config.yaml
model: "contrastive image-text model"
dataset: "photos with spoken descriptions (Open Images, Localized Narratives)"
color_jitter: 0.2
encoder_widths: [48, 96, 192]
encoder_kernel_size: 7
adamw_weight_decay_other_params: 0.05
Rows from block 4 of the image encoder, named by matrix and row number. Each number is 128 + 32 x the weight over its row's rms, rounded and kept within 0 to 255. All counts start at 0.
# pw2: token mixer project (encoder.blocks.4.mixer.pw2.weight, 96x192), inputs 64-127
pw2.0 [134  90 146  88 130 147 161  94 126 151  64 189  88 138 106 109  76 156 101 141 164 159 136 142 168 114  98 128 113 129 162  79  97  95 120 154  89 130 109 135 135 159  95 191  92 120 121 142 176 116  84 126 146 138 131 115 153  97 155 105 175 124  65 141]
pw2.1 [ 95 151 127  98 117  63  71 125 203  94 145 114 160 107  85 148 108 138 150 124 147 118 154 112 132 140 146 125 161 167 100 129 139 169 124 137 181 108 126 140 122 167 211 109 144 116 195 125  88 166 110 154 132 149 122  99 130 112 119 200  90 112 144 126]
pw2.2 [138 111 147 118 115 178 161  95 119 113 140 189 118  97 116 117 134 149 142 110 170 155  86  77  92 186 110  97  87 104  90  89 127 135 117  91  89 164 161 125  88 149 169 117 126 167  85 140 102  88 129 118 115 178 117 181 176 118 112 170 153 137 134  55]
pw2.3 [144 154 113 125 116 111 116 133 133 118 108 119 141 152 114 130 121 131  80 104  76 127 151  97 134  85 130 178 124 113  62 144 138 177 164 158 115  64 118 114 118 151  74 139 128  72 158 147  63 170 107 140 153 148 103 155 103 146 172 161 122 171 149 107]
pw2.4 [129 142 129 180 107 167 110 159  52 150  61 184 111 122 110 123 141 118 113  99  79  90 214  95  46 171  74 134 137 140 119 182 121 145 116 152 138  80 125 184 124 101 139  98 136 101 123  92 117 113 104 116  70  90 122 128 132 187 129 118 139 153 170 119]
pw2.5 [166 172 123 177 171 139 125 142 119 106 127 117  97 108 135 142 146  91 161 148  82 139  95 115 151 145 151 141  99 124 112 163  92 126 103 116  67  99 145 105 141 136 146 102 175 122 135 147 141 158 197 118 128 116 189 137 106  99 132 109 121 117 122 120]
pw2.6 [152 120  97 107  72 106 123  84 129 137 166 126 120 105 130 129 168 135 115 183 117 219  53 123 139 103 101 110 125 102 146 119  46 122 135 141 129  93 165 128 170 125  84 153 127 110 134 123 161 127  86 161 109 120 157 138 111 108  91 127 166 122 154 159]
pw2.7 [147 106 145 145 103 158 138 170 107 139 124  76 165  88 122 146  59 191 138 105 164  72  95 149 161 139 180  98  61 142 149  87 109 113 129  87 209 173 108 133 115 148 144 190 110 142 162 106 138 121 119 113 201 120 162 138 111 161 146 176 107 147 133 167]
pw2.8 [132 143 118 105 112 182 185 143  83 124 203 186 102 111 168  99 110 155  94 107 171  80 136 130 185  78  92 157  99 109 152 178 120  93 169 152 106 109 136 136 176 169 193 106 161 145 153 125 205 128 147 111 159 135 176 167 121 178 165 159 140 107 157 176]
pw2.9 [ 70  92 151  68 120 194  81 129 101 146 122 170 108 108  93  94 135 179 137 117 129 144 138 150 172 134  99  57 210 125  93 194 153  96  89 152 136 137 139 174 117  86 178 150 186  89 143 120 148 152 143 107 156 122 166 147 121 124 157 161 104 136 149 158]
pw2.10 [132 165 119 147 119 171 175 116 129 104 118  96 106 154 121 160  92  78 113 101 179 108 135 103 144 107 176 105 107 108 145  29 173  77 146 126 146  99 137  96 107 141 145  82 114 127  93  69  80 151 122 143 198 137 121 154 110 178 132 129 121 116  92 139]
pw2.11 [ 93 114 161 135 115 138 139  77 173 133  77 173 182 175 127  97 165 148 114 120  34 102 207 161 101 110 131 146 140 151 124  97 126 108 141 141 127 148 130 160  90  77 118 111 110 122 122 155 136  87 170  64 194  88 105 136 139 175  82 120 187 120  87 104]
pw2.12 [ 99  60  77 152 149 114  84  78 117 149 151 155 112  56 112 114 181 165 115 103 145 128 138 118  97 140 136 117 183 143  89 208 155 162 138 143 141 111 151 210 134  75 141 113 134 149 108 137 115 116 154 110 146 138 173 136 145  95 188 101 129 143 119  92]
pw2.13 [ 96  96 112 122 101 156 152 135 165 133 145 110 109 106 125 125 176  72 194 123 121 157 168  99  84  86 161  98  95 116 114 160 134 164  97 117 125 167 106 159 125 125 192 185 138 151 134  72 122 133 103 164 134 145 141 123 119 115 186 110 122 155 152 133]
pw2.14 [148 129 103 132 145 135  55 127 140 111 147 138 154 121 157 123 136 169 103  96 175 165 152 121 127 164 119 112 136 141  87  96  86 132 101 170 132 125 129 162 187 116 146 185 144 140 141  67 128 117 114 103 108 164  76  85 155 164 114 152  99 136 117 109]
pw2.15 [ 89 136 112 152 130 108 130 184 191 148 172  86 131 138  81 140 117 132  89 122  84  86 109 148 107 123 120 114 168 119 130 110 119 149 105  99 144 118 116 136  69 147 166 138 160  92 163 113  84 146 166 119  68 135 151 142 193 117 141 153 148 123 128 159]
pw2.16 [125 156  84 108 151 161 175 142 115 105 157  94 106  76 136 139  77 165 173 153 165  88 143 150 107  74 139  98 110  82 106  91  98 161 162 136 158 172 159 123 148 139 103 134 142 117 144 139 120 132 105 141 139 114 178  92 113 132 141 166  60 112 151 125]
pw2.17 [110 145  92 130 179 120 101 107 143 124 104 142 109 116 166 117  79 196 144 128 134 114  93  93 136 145 130  92 148 132 118 152 173 145 150 133 127 124 105 151 137 142 172  90 129 115 158 129 134 133  76  76 165 142 194 151  20 131 169 128 178 131 111 161]
pw2.18 [120 115 147  81 170 118  96 151  70  92 130 146 146  95 108 163 117 149 135 123 121 168 144 167 154  70 147  88 104  95  81 139 132 110  99 143 105 166 166 163 187 121 144 167 107 187 133  98  85 104 114 127  98 169 185 105  87  73 185 122 146 138  82 164]
pw2.19 [118 174 154 142  82 139 118 154 146  77 128  98 138 104 148 153 117  97 127 121 118 150 120 166  74  95 161 129 137 153 152 136  93 138 128 137  67 135 133 131 136 120 115  94 131 120 162 129 135 153 152 110 102 126 141 145 133 155 121  87  63 145 162  54]
pw2.20 [136 216 145  83 121 155 139 115 133 141 122 128 120 151 175 149 147 209 160 110 145 172  99 105 128 125 106 119 137 125 203 160  94 134 141  87 127 170 188 160 171 133  92  85  78 156 102 193  90 151 193 103 115 160 102 113 129 148 187  70 104 131 122 161]
pw2.21 [120 136 124 131  86 168 134 146 133 208  86 110  96 131 143 160 135  72 150  63 145 198 114 135 191  98 103 140  74 112  89 121 124 118 119 101  74 127 152 144 123  98 199 132 123 187 172 166 135 129 124 128 101 147  61 108 215 166 100 149  87 144  77 150]
pw2.22 [135 137 113 153 139 126 166 128  87 206 167 144 126 148 113 152 134 104  82 155 157 143 110  99 139 172 140 110 124 178 109 158 158 181 165  82 151  72  81  92 128 118 103 147 147 128  76 156 146 137 122 150  64 178  73 102 158 114 148 131  81 112  82 171]
pw2.23 [114 166 141 123  80 148 102 119 150 120 118 114  87 122 107 167 103 133 156  98  89 169 124 176 110 170 140 115 104 154 121  98 134  98 125 137 208  95 160 161  81 146 125 171 116 110 127 113 104  99  67 115 190 149  28 142 163 121  72 103 137 155 176 134]
pw2.24 [126 145  76  61 123 104 146  96 145 131 133  72 173  98 124 157 130 157 102 164 175 111  86 210 134  94 191 166 132 160 174 142  82  76  87 129 139 141 188  93 114  97  99 179 174  73 105 156 118 178 104 142 111 149 131 146 106 107 130 132 148 172 106 165]
pw2.25 [115 133  68 125 112  80 109 199 137 110 114 199  79 125 163 115 157 113 100 151 141 134  97 148 128  70 132 111 139 125 145  99 120  76  91 111 178 136 136 152 142 134  56 178 120 121 126  73 153  62 120 143 123 121 101 155  77  63 157 145  77 142 119 112]
pw2.26 [ 66 110 217 166 102  46 162 140 110 103 125 137 167 151  95  50 188 162 141 106 153 107 159  64 140  71 143 109 127 149 133 160 146 116 106 130 125 109 116 105 134 123 164 117 115 132 182 135 131 103 105 140  81 174 114 170  98 123 137 160 106  99 168 117]
pw2.27 [119  72 144 125 117 178 164 178 100 143 175 153 167 174 167 155 146 209  80 163  98  97 135 128 122 197 155 156 109 121 111 159  63 135  70 135 145 180  82 105 137 113  67 145  94 106 120 128 124 102 155 140 209 132 126 156 140  87 151 128 160 104 134  89]
pw2.28 [102 125 141 140 157 146 142  78 129 130 157 139 146 107 105 119 123 137 113 126  85 146 129  30 121 121 154 113 155 124 159 141 191 209 118 149  84 121 140 160 134 112 154 114 235 121 111  98 118  72 142 133 101 131 104 174 156 127 161 143 115  86 202 138]
pw2.29 [169 194 113 129 102 151  68 112 150 162 165  68 115 103 129 189 149 213 149  45 121 130 112  94 147 125 117 133 200 157 135 125  96  78 112 150 165 103 137 107 161 182 126 149  94 100  86 144  99  99 129 128 165 179 103 157 147  81 138  47 105 143 148 127]
pw2.30 [ 86 147 130 141 152 162 193 166 150  87 138 159 117 139 159 140 211 159 120 159 113 168 118 159 128 142  65  40 125 164  84 144 131 117 143 104 161 125  73  88 162 112 100 123 107 144 132  94 129 160 129 120 155 133 152 148 153  77 126 164 188 123 130 143]
pw2.31 [151 155 131 130 109  79 159  81 138  86  90 119  86 129  56  94 178 131 117 148 170 151 151  98 113 125  59 156 107 196 146 132 199 169 135 149  65 160 113 156 150 109  81  99 149 122 114 110 147 186 127 143 122 146 126 158  81 119 128 146 130 106  82 102]
pw2.32 [122 158 104  99  99  52 116 147 156 172 138 145 110  76 168 110 178 108 151 170 111 206 189 138 109 116 151 122 124 169 104 194 176 207 122 115  90 140 150 174 100 152 147 138 177 154  80 152 206 157  78 113 123  96 109 129 115 172 152 123 138 115 116 140]
pw2.33 [118  97 181 150 114 182 167 130 117 126  91 151 116 185 110 102 117 156 121 163 148 124 117 144 165 127 100  93  95 114 137 109 138 155 107 109 115 117 136  71 103 121 111  98 177 205 149 123 110 112 139 123  93  84 156 158 185 135 139 100 103 132 110  69]
pw2.34 [148 134 177 152 137  78  97 151 123 142 151 104 139 139 130 167 156  82  95 161  94 153 138 188 137  89 127 109 147 155 145 170  84 177 105 123 151 150 113 150  82  87  92 184 140 128 122  53 113 115 184 140  88 198 111 160 106 135 148 148 121 122 161 123]
pw2.35 [158 136  50 142 115 109  90 115 127 113 158 118 114  85 139 126 130  93 169 133 100 192 135 122 111 144 113  92 129 102 115 187  54 116 140  58 181 124 174 108 117 123 114 139  34 166 190 138 132  55 108 157 125 180 179 109  96 115 146 124 109 128 178  91]
pw2.36 [ 78 212 150 114 118 146 136 111 156  90 124 155  92 147 132 133 120  89 147  79 128 137 156 148 163 151 147 136 162 132 122  83 143 106 184 133 166 103 125  74 108 124 163 138 146 106 130 167 133 108 154 122 126 119  81  87 128 132 137 138  99 117 136 153]
pw2.37 [103 130 159 161 165  79 162 135  49 153  79 149 148  96 187 126 131 160 124 133 126 103  81 211  96 145  81  35 140 110 140 180 156 140 165  94 106 139 140 149 106 130 178 106  85 103 122 159 129 134  81 118 134 102 142 154  67 110 152 106 142 144 100  95]
pw2.38 [108 136 110 132 129 112 136 168 135 150 199 154 142 170 158 128 170  93 140 157 162 174 170 158 223 167 109  85 176 102 114 112 137 137 138 146 149  93 156 124 131  86  87  83 185 121 138  80  73 122 104 103 103 128 154 127 149 125 136 135  98 143 110 129]
pw2.39 [179 136 150 122 102  97 110  59 100 133 123 103  77 127 112 123 168 151 144 175 103 123 123 143 169 122 139 141 131 173 111 176 148 135  81 120 103  65  75 156  61 161 163 134 154 114 139 126  91 106 133 146 127 147 102  50 180  88 109 134 164 156 133 141]
pw2.40 [136 149 153 178  77 147 131  96 131 108 122 131 138 105 158 109 154 177 157 159  96  82  74 143 121 161 132 140 119  76  93 102 119 101 207 110 153 144 103 100  91 138  76  82 106 124 137 109 127 173 140 128 152 125 117  83 162 136 128 183 118 105  94 139]
pw2.41 [156 107 130 111  92 182  91 148 118 188 140 162 156 153 199 165  83 100 118 153 128  84 139 130 130  95 118 129 119  75 127 114 144 158 141 109 139  71 135 146 180 101  81 166 150 125 193 160 135 130 172 132 170 139 103 122 165  92 132 113 155  96 133  91]
pw2.42 [106 142 117 118 121 210 170 166  93 163 132  92 125 104 134 138 171 189 115 132 108 172 110 160 128 161  98 138  74 138 132 163  96 178 148  83 126 102 120  76 126  98 142 133 179  91 164 126 122 103 130 126 142 117 105 144 158 117 162  96 108 126  74 193]
pw2.43 [179 191  81 126 138 149  88 153 136 134 145 135 111  82 161  98 141 114 101 112 150  63 122  45 143 159 116 155 111 148 102  78 113 126 166 120  64 114 114 103 168 117 102 114 123 124 163 126 127 147 124 118  67 149 122 138 157 130  85 116  54 110 192 164]
pw2.44 [ 82 112 132 110 126  81 119 218 201 132 136  99 161 130  90 103 137 131 168  94 205 165 177 181 139  88 104 118 180  93 154 146 176 126  98 149 155 171 119 144 102 137 152  70 147 108  87 138 115 171  91 113  83 147  63 175 136 154 149 128  53 143 151 142]
pw2.45 [112 167  95  84 128 111 128 116  86 143 154  92 149 131  85 172 119 168 156  78 121 180  76 124 100 149 128 122 185  88 129 133 177 146 140 142  63 146 104 171 140 146  87 146 183 132 121 131  74  57 171 133 145 166 163 145 139 167  80 117 101 116 139 179]
pw2.46 [114 174 119 174 122 105 122  86 145  86  81 113 131 107 128 178 118 167 119  83 106 145 194 146 133  92 192  99  88 155 127 123 111 102 137  86 110 132 134 142 120 141 161 185 131 138 120 138 147 166 115 134 109 188 159  91 109  91 165 134  86 158 136 110]
pw2.47 [164 147  70 115 168 140 116 138 103 138 114 159  92 118 130 103 163 125 189 119 145  94 155  21 173 111 101 148 154 138 156 140 154 128 176  98 141 114 133 149 102 126 129 112 152 160 114 136  90 146 116 100  94 123 117 116 169 122 145 150 175 130 123 126]
pw2.48 [151 112 161 137 100 130  77 155 120  94 140 127  98  89 127  62 125 117  57 222 133 124 106 132  94 161 111 135 125 120 172  82 173 165  89 106 142 135 104  73 100 144 158  67 145 112 117 102 142 178 131  56 151  91 137 145 107 119 156  97 101 138 112 111]
pw2.49 [159  82 148 158 127 139 144  99 169  76 139 178 110 157  56 140  99 142 143  67  84  99 166  73 122  97 149 154  57 157 134 103  89 131 113 129 142 161 152 107 110  83 155  94 140 114 127 115 176 114 160 210 161  78 146 110 178 151 151 131 105  87 136  97]
pw2.50 [172 158 127 101  76  60  68 121 100 156 158 108 127 118 125 150 120  83 114  78 175  87 121 117 132 164 144 145  87 142  65 121 149 147 114 170  61  87 163  91 103 115 166 151 144 129 109 148 175 149 164  65 133 116  56 126 138 118 138 107 101 165 109  91]
pw2.51 [127 137  79 107 122 168 129 141  91 146 107  97 152 170  93  44 131 108 113 156 114 178 101 135  81 107 128 143 164 115 153 162 134 193 141  80 166 140 101 129 124 109 112 122 208  96 133 126 153 164 181 127 168 100 124 137 118 115 151 153  54 112 121  77]
pw2.52 [165 104 138 142 127 132 145 124 153 120  86 189  58 122  70 137 123  97 134 118 144 135 174 114 113 184 110 120 122 124 173 127  60 124 139 141 138 126 170 133 188 133  92  99  95 116 142 140 118 159 177  74 100 154 166  84 167 129 141 155 141 136  89 127]
pw2.53 [ 82 148 101 129  92  91 125 125 125 118  73 118  56 135 173 155 137 255 150 151  82 138 164 172 145  80 127 191 128 142 145 145 132 169 135 194 165 116 167 179 103 172 135 113  87 147 152  86 147 146 125 120 143 124 155 135 145 123 154 147  96 135 129 142]
pw2.54 [111 146  96 178 123  57  82 111 100 145 125 122  95 130  78 121  76 147 124  93 193  81  67  60 153 152  83 141 163 107  58  98 137 175 107 166  91 121 125 117 141 130  79 142  84  71 168 113 160 129  58  93 100  94 131 124  86 179 166 133 192 185 102 129]
pw2.55 [103 102 158 135  78  53  64 180 198 121 166 118 110 131 106 140  73 155 127 106 181 150  76  79 136 146 129 119  88 102 178 129 126  88 111 134 122 138 124 122  66 126 114 138 168 117  95 100  95  93 132 102  86 151  98 136 113 149 105 125  95 143 188 108]
pw2.56 [ 95  74 181 171 101  98 162 124 126 118 120 122 111 102 116 102 166 168 133 156 131 124  83  91 126 171 128 164 122 116 122 176 147 118 114 140 107 141 137  79 153 133  64 111 101 140 160 119 149 101 148 140 132 145  97 114 162  77 144 139  56 132 178 173]
pw2.57 [ 68  77  76  87 110  69 129 174 123 138 186 118 159 171 124  83 185 118 125 147  76 122 174  86 120 116 159 189  95 155 104 158 124 100 193 104 152 124 172 132 160 146 128 192 105 151 128 104 162  72 177 127 137 128  75 105 127  97 137 166 160 150 119  65]
pw2.58 [139 172 123 131 168 140 111  81 105 125  73 120 141 151 132 111 147 198 102  81  58 160 108 137 137 103 191 147  84 157 130 159 120 125 151 170 120 123 171 151 124 118  81 181 173  78 153 149 106 109  95 124 119 185  79 149 168 159 113 150  95 127 151  82]
pw2.59 [155 125  97 122 128 146 150 151  90 125  86 103 126 125 200 128 103  97 165  63 115 119 142  85 173 176 170 125  90  86  84  65 112 106 112 105  92 114 122  75 110 110 130  78 132  94 110  99 121 136 135 113 113  96 192 125 163 128 137 173  86 129 158 112]
pw2.60 [140 109 145 144 106 209 160 135 144 128 133 158 197 153 130 152 129 204 123 207 136 124 109 140 119 107 120 144 190  87 156 150 166  98 154 122 173 148 120  68 139 121  76  66  98 139 110  83 149 149 138 107 159 145 149 122 185 169 146 142 123 106 129  63]
pw2.61 [120 143 101 109 109  69 100 150 162 180 145 172 116  67 195 105 132 138 121  92 161 107 147  97 109 105  64 121  68 138 133 114 122 156 148 124 154 177 142 123  86 113 141 131 152 118 155  72 109 136 128 174 145 143 183 160  86 157 148 104 142 143 159 152]
pw2.62 [106 157 134 176 143 149  65 117  85 135 150 128 128  98 101 136 116 112 146  79 126 122  87 131 157 133 132  77 102 104  87 115 159 120 112 118  36 157 168 107 115 113 138  89 136 129 128 118 142 139  67 159 208 120 178 149 130 149 170 172 160 145 116 125]
pw2.63 [176 125 137 132 121 114  77 140 196 146 158  89 111 109  96 149 105 130 188 132  80 124 123 175 105 112 112  99 125  97  60 171  59 147 101 163  96 129 122 138 133 143 144 136 114 140 140 148 125 114 141 170 122 124 115 135 116 172 121 113  88 115 102 163]
pw2.64 [137 112 152  79 121 135  72 180 127  88 119 114 100 119 123 137  65  45  85  99 106 133 129 144 116 143 162 166 126  91 110 128 101 105  89 123 148 162 131 179  99 164 106 127  95 145 162 112 178 163 160 118 122 128 176 110 139 151 132 125 187 145 160 154]
pw2.65 [115 102  94 147 123 103 140 141 129 214 178 107 100  87 183  81 118  89 125 196  98 212 101  64  80 121 155 115 199 138 165  33 120 132 205 120 165 137 127 159 168 143 137 148 141 117 133 161 135 106 132 144 124 130 103 128 127  92 145 149 159 106 119 136]
pw2.66 [121  58 110 168 155 153  88 103 150 129 118 141 155 112 108 155  93 126 135 105 117 204 123 109 112 172 121  81 147 138 123  88  92 148  98 117 137 143 136 143   8 166 102 115 100  52 100 127 124  94 124 163 221 104 129 125 125 125  93 103 175  98 152  78]
pw2.67 [115  78 139  76 125  97 135  98 158 109 126 160 104 159 108 197  94 135 104  71 146 135 113 117 160 144 122 175 112 176  98 133 150 128  65  85  78 152 156 146 144 170 159 145 110 106 123 136 135 117 165 142 135 158 171  80 148 120 124 135 195 130  87 181]
pw2.68 [114 120 156 108 111 122 129 122 101 137 137 123 162 100  96 146 105 120 160 142 172 141 107 119 114 155 149 106  67 127 190 116 105 154 133 152  65 114 134 100 138 195 121  69  81 121 132 178 134 171 123  71 160  95 145 128 117 104 131 165  99 124 127 180]
pw2.69 [150  77 142 105 162 113 188 121 134 143 169 126 153 163 119 126 169 137 144  69 111 105  96 138 111 125 122 102 148 100 127 190 112  84 108 161 115 124 107 123 198 168 178 107 105 129  68 146 123  99 100  96  58 148 135 111 159 126 176 151 113 105 147 131]
pw2.70 [132  98 124 144 183 147 190 112  97 164 209 106 148 121 152  92 182  96 115 158 207 199 100 101 144 160 137 137  90 171  81 155 149 149 138 146  96 106 140 137 183 121  96 124 116 122 130 101 114 133 122 131 158 155 116 130 132 103 105 116 101 138 140 103]
pw2.71 [154 112  99 116 183 102 180 126 156 139 137  98 135  88 175 135  77  63 150  84  96  59 164 183 111 116  73 119 107 130  97 103 171 136 143 120 164 114 160  99 136 160 212  89 100  94 133 166 175  94 126 147 189 103 144 116 116 136 152 119 153 187 163 104]
pw2.72 [118 143 100 114 121 123 169 100 134  77  92 155 161 133 125 128  98 131 139 156  84 154 136  26 122 130  80 121 145 102 104 116 135 143 131 160 127 161  76 137 116 112 198 149 136 117 143  92 137 144 165 161 177 154 119 129  75 106 116 102 126 135 136 118]
pw2.73 [134 148 153 136 146  81 127  79 150 137 127 143 121 144 176 133  44 174 163 144 118  97 151  95 105 141 109 126 100 132 122 127 116  97 105 132 143 106 149  69 131 145 104  99 143 168 185 146  60  89 138  82 117 139 123 107 138 108  99 167 174 140 153 108]
pw2.74 [119 129 118 121 156 170  39 123 113 133 103 134 147  65 123 120  80 132 144  64 152 121  98 106 169  77  85  68 158 102  98 141 112 115 123 150 190 113 143 144 151 123 137 101 108 142 121 108 162 101 109  97 148 113  85 137 117 150 107 157 178 201 124 156]
pw2.75 [129 161 111 148 153 156 179 160 116 163 114 114 102 119 139  86 122 159 155 186 139 111 159 173 147  74 120 110 205 133  97 139 123 111 137 124  61 181  86 145 149 127  74  77 121 155  60 123 222  86  89 155 146 134 141 121 146 173 165 123 172 106  74 141]
pw2.76 [129 160  82 134 124 137 128 140  97  96 105 124 135 107 152 187 103 123 163 109  92  87  69 162 122 173 141 152  78 101 136 119 104 163  89  62 176 136 141 194 154 112  68  54 106 104 150 158 148 126 104 196 112 138 177 112 101 141 115 132 137 126 153 103]
pw2.77 [219 124 104 119 149  70 193 105  71 163 142 134 151  81 187 103 103 105 123 131 130 118 121  64 202 106 171 120 124 107  64  83  72 125 120 182  81 106 151  98 112 156 119  98 120 117 124 141 115 146  71 156 143 149 151 121 174 120 144 108 129 124 122  92]
pw2.78 [110 178 171 107 131 148 110 186  87 103 170  71 112 177  99 121 189 184 138 178  66 148  93  46  88 145 169 189 133 157 183 170 114 177 133  65  97 138 182  72 194  87 125  77 112 137 118 143  70 153  99 179 125 132 122 152 132 129  88 142  98  91 199  70]
pw2.79 [133 108 180 102 118 105 103 113 130 177 130 150 132 148 139 137 148 137  98 129 108 127  76 193 101 170  63 121 143 171 180 103 176 191 120 146 111 147 135 141 125 128 154 114 138 157 143 138 162 160 151 112 117 157 147 170  78 127 154 117 104 165 149 127]
pw2.80 [136 119  96 117 104 151 144 110 114 109  65 109 134 146 129 108 114 135 116 201 167 123 132  41  83  76 154  62  91 157 137 191 134  71 177 145  86  94 143 175 119 178 121 155 129 137 126  93 157  93 114 155 151 125 107 110 113 141 134 152  82  88 180 135]
pw2.81 [149  81  77 163 131 151 121  89 144 101  90  94 162 163 141 151 122 126 160 101 148 119  62 148 134 138 122  91 113  86 112 114 100  99 129  71 169 191 116 100 152 112 136 188 160 131 120 167 102 151 134  85 134 151 133 142 109 143 155 104 133 110 199 165]
pw2.82 [137 130 147  71 132  86 104 175 174 143 115  82 169 147 135 157 143 148  95 128 172 138 204 108 128 115 168  66 134  97  99  95  96  88 114 165 185 125 131  92 132 157 103 133 112 121  93 113  80 146 132 104 165 117  93 115 109 124 138 151 120 139 108  91]
pw2.83 [147  88 115 117 169 130 156 147 137 134 114 143  86 112 186 144 167 175  91  54 157 144  50 138 138 151  77 134 142 134 169 109 139 100 121 179 140 110 157 124 157 138 146 106  55 125 148  97 133 100 167 205 191 133  98 120 178 173 122 131 153 157  93 128]
pw2.84 [183 137 133  80 168  91 113 161  92  56 138 150  90 125 121 109 147  92 136  76 101 147  89 143 153 172 103 108  82  99 186 200 133 150 179 120 136 152 132 124 165 141  74 125  62 132  70  92 128 150 162 106 152 164 147 170 216 135 147 124 128  97 127 120]
pw2.85 [154 150 161 134 144 142 137 199 122 129 112 112 162 187 195 149  95  49 100 135 170 118  98 183 194 127  51 185 100  70 138  95 111 131  99  73 137 166 133 165  77 123 178 114  95 153 149 174 152 144 164 117 172 127 144  92  93 146 122 107  67 201 190 154]
pw2.86 [121 141 118 167 133 130 122 125 110 140 148 157  84 134 186 131 142  94 177 156 112 141 140  87 129 102  76 148 169  54 111  91  83 175 169 109  41 123  55 106 120 131 148 143 109  84 155 151  98 134 182 144 103  80  61 169 201 116 154  88 107 101 164  93]
pw2.87 [ 76  83 117 101  88 110 141 130 113  81  89 146 105 139 144  77 168 116 144  98  81 169 186 127 133 119 178  89 119 128 144 116 124 181 146 158 128  88 142 152 145 139 184 150 150  82 103 184  97 144 120 131 118 105  82 176 182 156 114 145  87 103 133  64]
pw2.88 [156 146 126 157  90 153 155 134 163 103 124 158 151 113 110 158 188 152  45  81 113 120  91 116 158 104 130 161  68 143 123 150  89  63 120  89 150  76 131 104  97 131  92 153  58  97 127  93 135 163 140 140 126 180  95 134 208 121 167  83  90 184 116 149]
pw2.89 [118 135 135 123 107  73 171 108 194  99 129 121 101  85 136 134 142 113  88 158 105 182 112 138  91 112 114 114 156 132 139 129  80  55 111 113 154 160 116 125 134  97 127 115 158 156 142 163 171 164 175 128 151 134  99 110 102 144 152 188  97 133 123  93]
pw2.90 [124 124  68 148 115 136 126  98  87 107  90 118 142 137 101 110 122 114  96  67 101 145 118 108 166  87 129 153 155 136 125 200  83 110 182  90 128 167 155 127 117 150 125 112 118 122 112 153 136 178 147 185  87 114 160 105 104 139 105 181 125  88 156 107]
pw2.91 [139 151 150 152 120 142 156 105 195 125 114 167 134  99 139 102 109 143 122 109 140 107 148 151  92  89 117  80  91 180 115 183 206 129  87  66 100 162 155 126 128 140 106 113 199 157  99  86 195 121  96 137 139 124 109  74 161 149 118 156 163 106 158  96]
pw2.92 [132 156 172 158 112  98 144 133 107 112  90 156 103 183  44 109 106 126 160 136 118 156 135 116 144  96 134 138 126 107 119 144 126  83 171 162 124 128 115 117  99 125 101 148 112  89 109 102  79 125 128 107 115 121 185 160 127 188 127  84  90 124  86 114]
pw2.93 [ 90  98 129 119 149 129  95 120 176 118 148 128 175 158 160 194 117 119 139 127 110 159 106 186 112  71 149 154 103 124 109 148  73  37 129 194 126 187 179 131 145  93 152 102  99 137 160 111 122 106 173 111 107 116 147 151 143 158 163 152 127 157 158 140]
pw2.94 [110 114 115 147 143 183 169 165 137  88 159 112  85 145 146 106 192 153  95 171 117  78 108 107 122 101 140 107 164 114 179 160 177  75 198 128 136  94 131 152 128  74  97 102 145 109 122 184 225 143 100 122 136 122 117 123 172  95 156 167 186 101 144 147]
pw2.95 [160 176 131 101  93 143 122 124 168 163 111 131 113 121 100 161 169 172 119  67 142  77 129 113 144  94  63 149 161 152 100 181  15 137  91 122 131 134  98  78 116 123 142 179 102 129 134 129 140 115 103 148 126 118 115 137 125 130 142 105 104 114 123 134]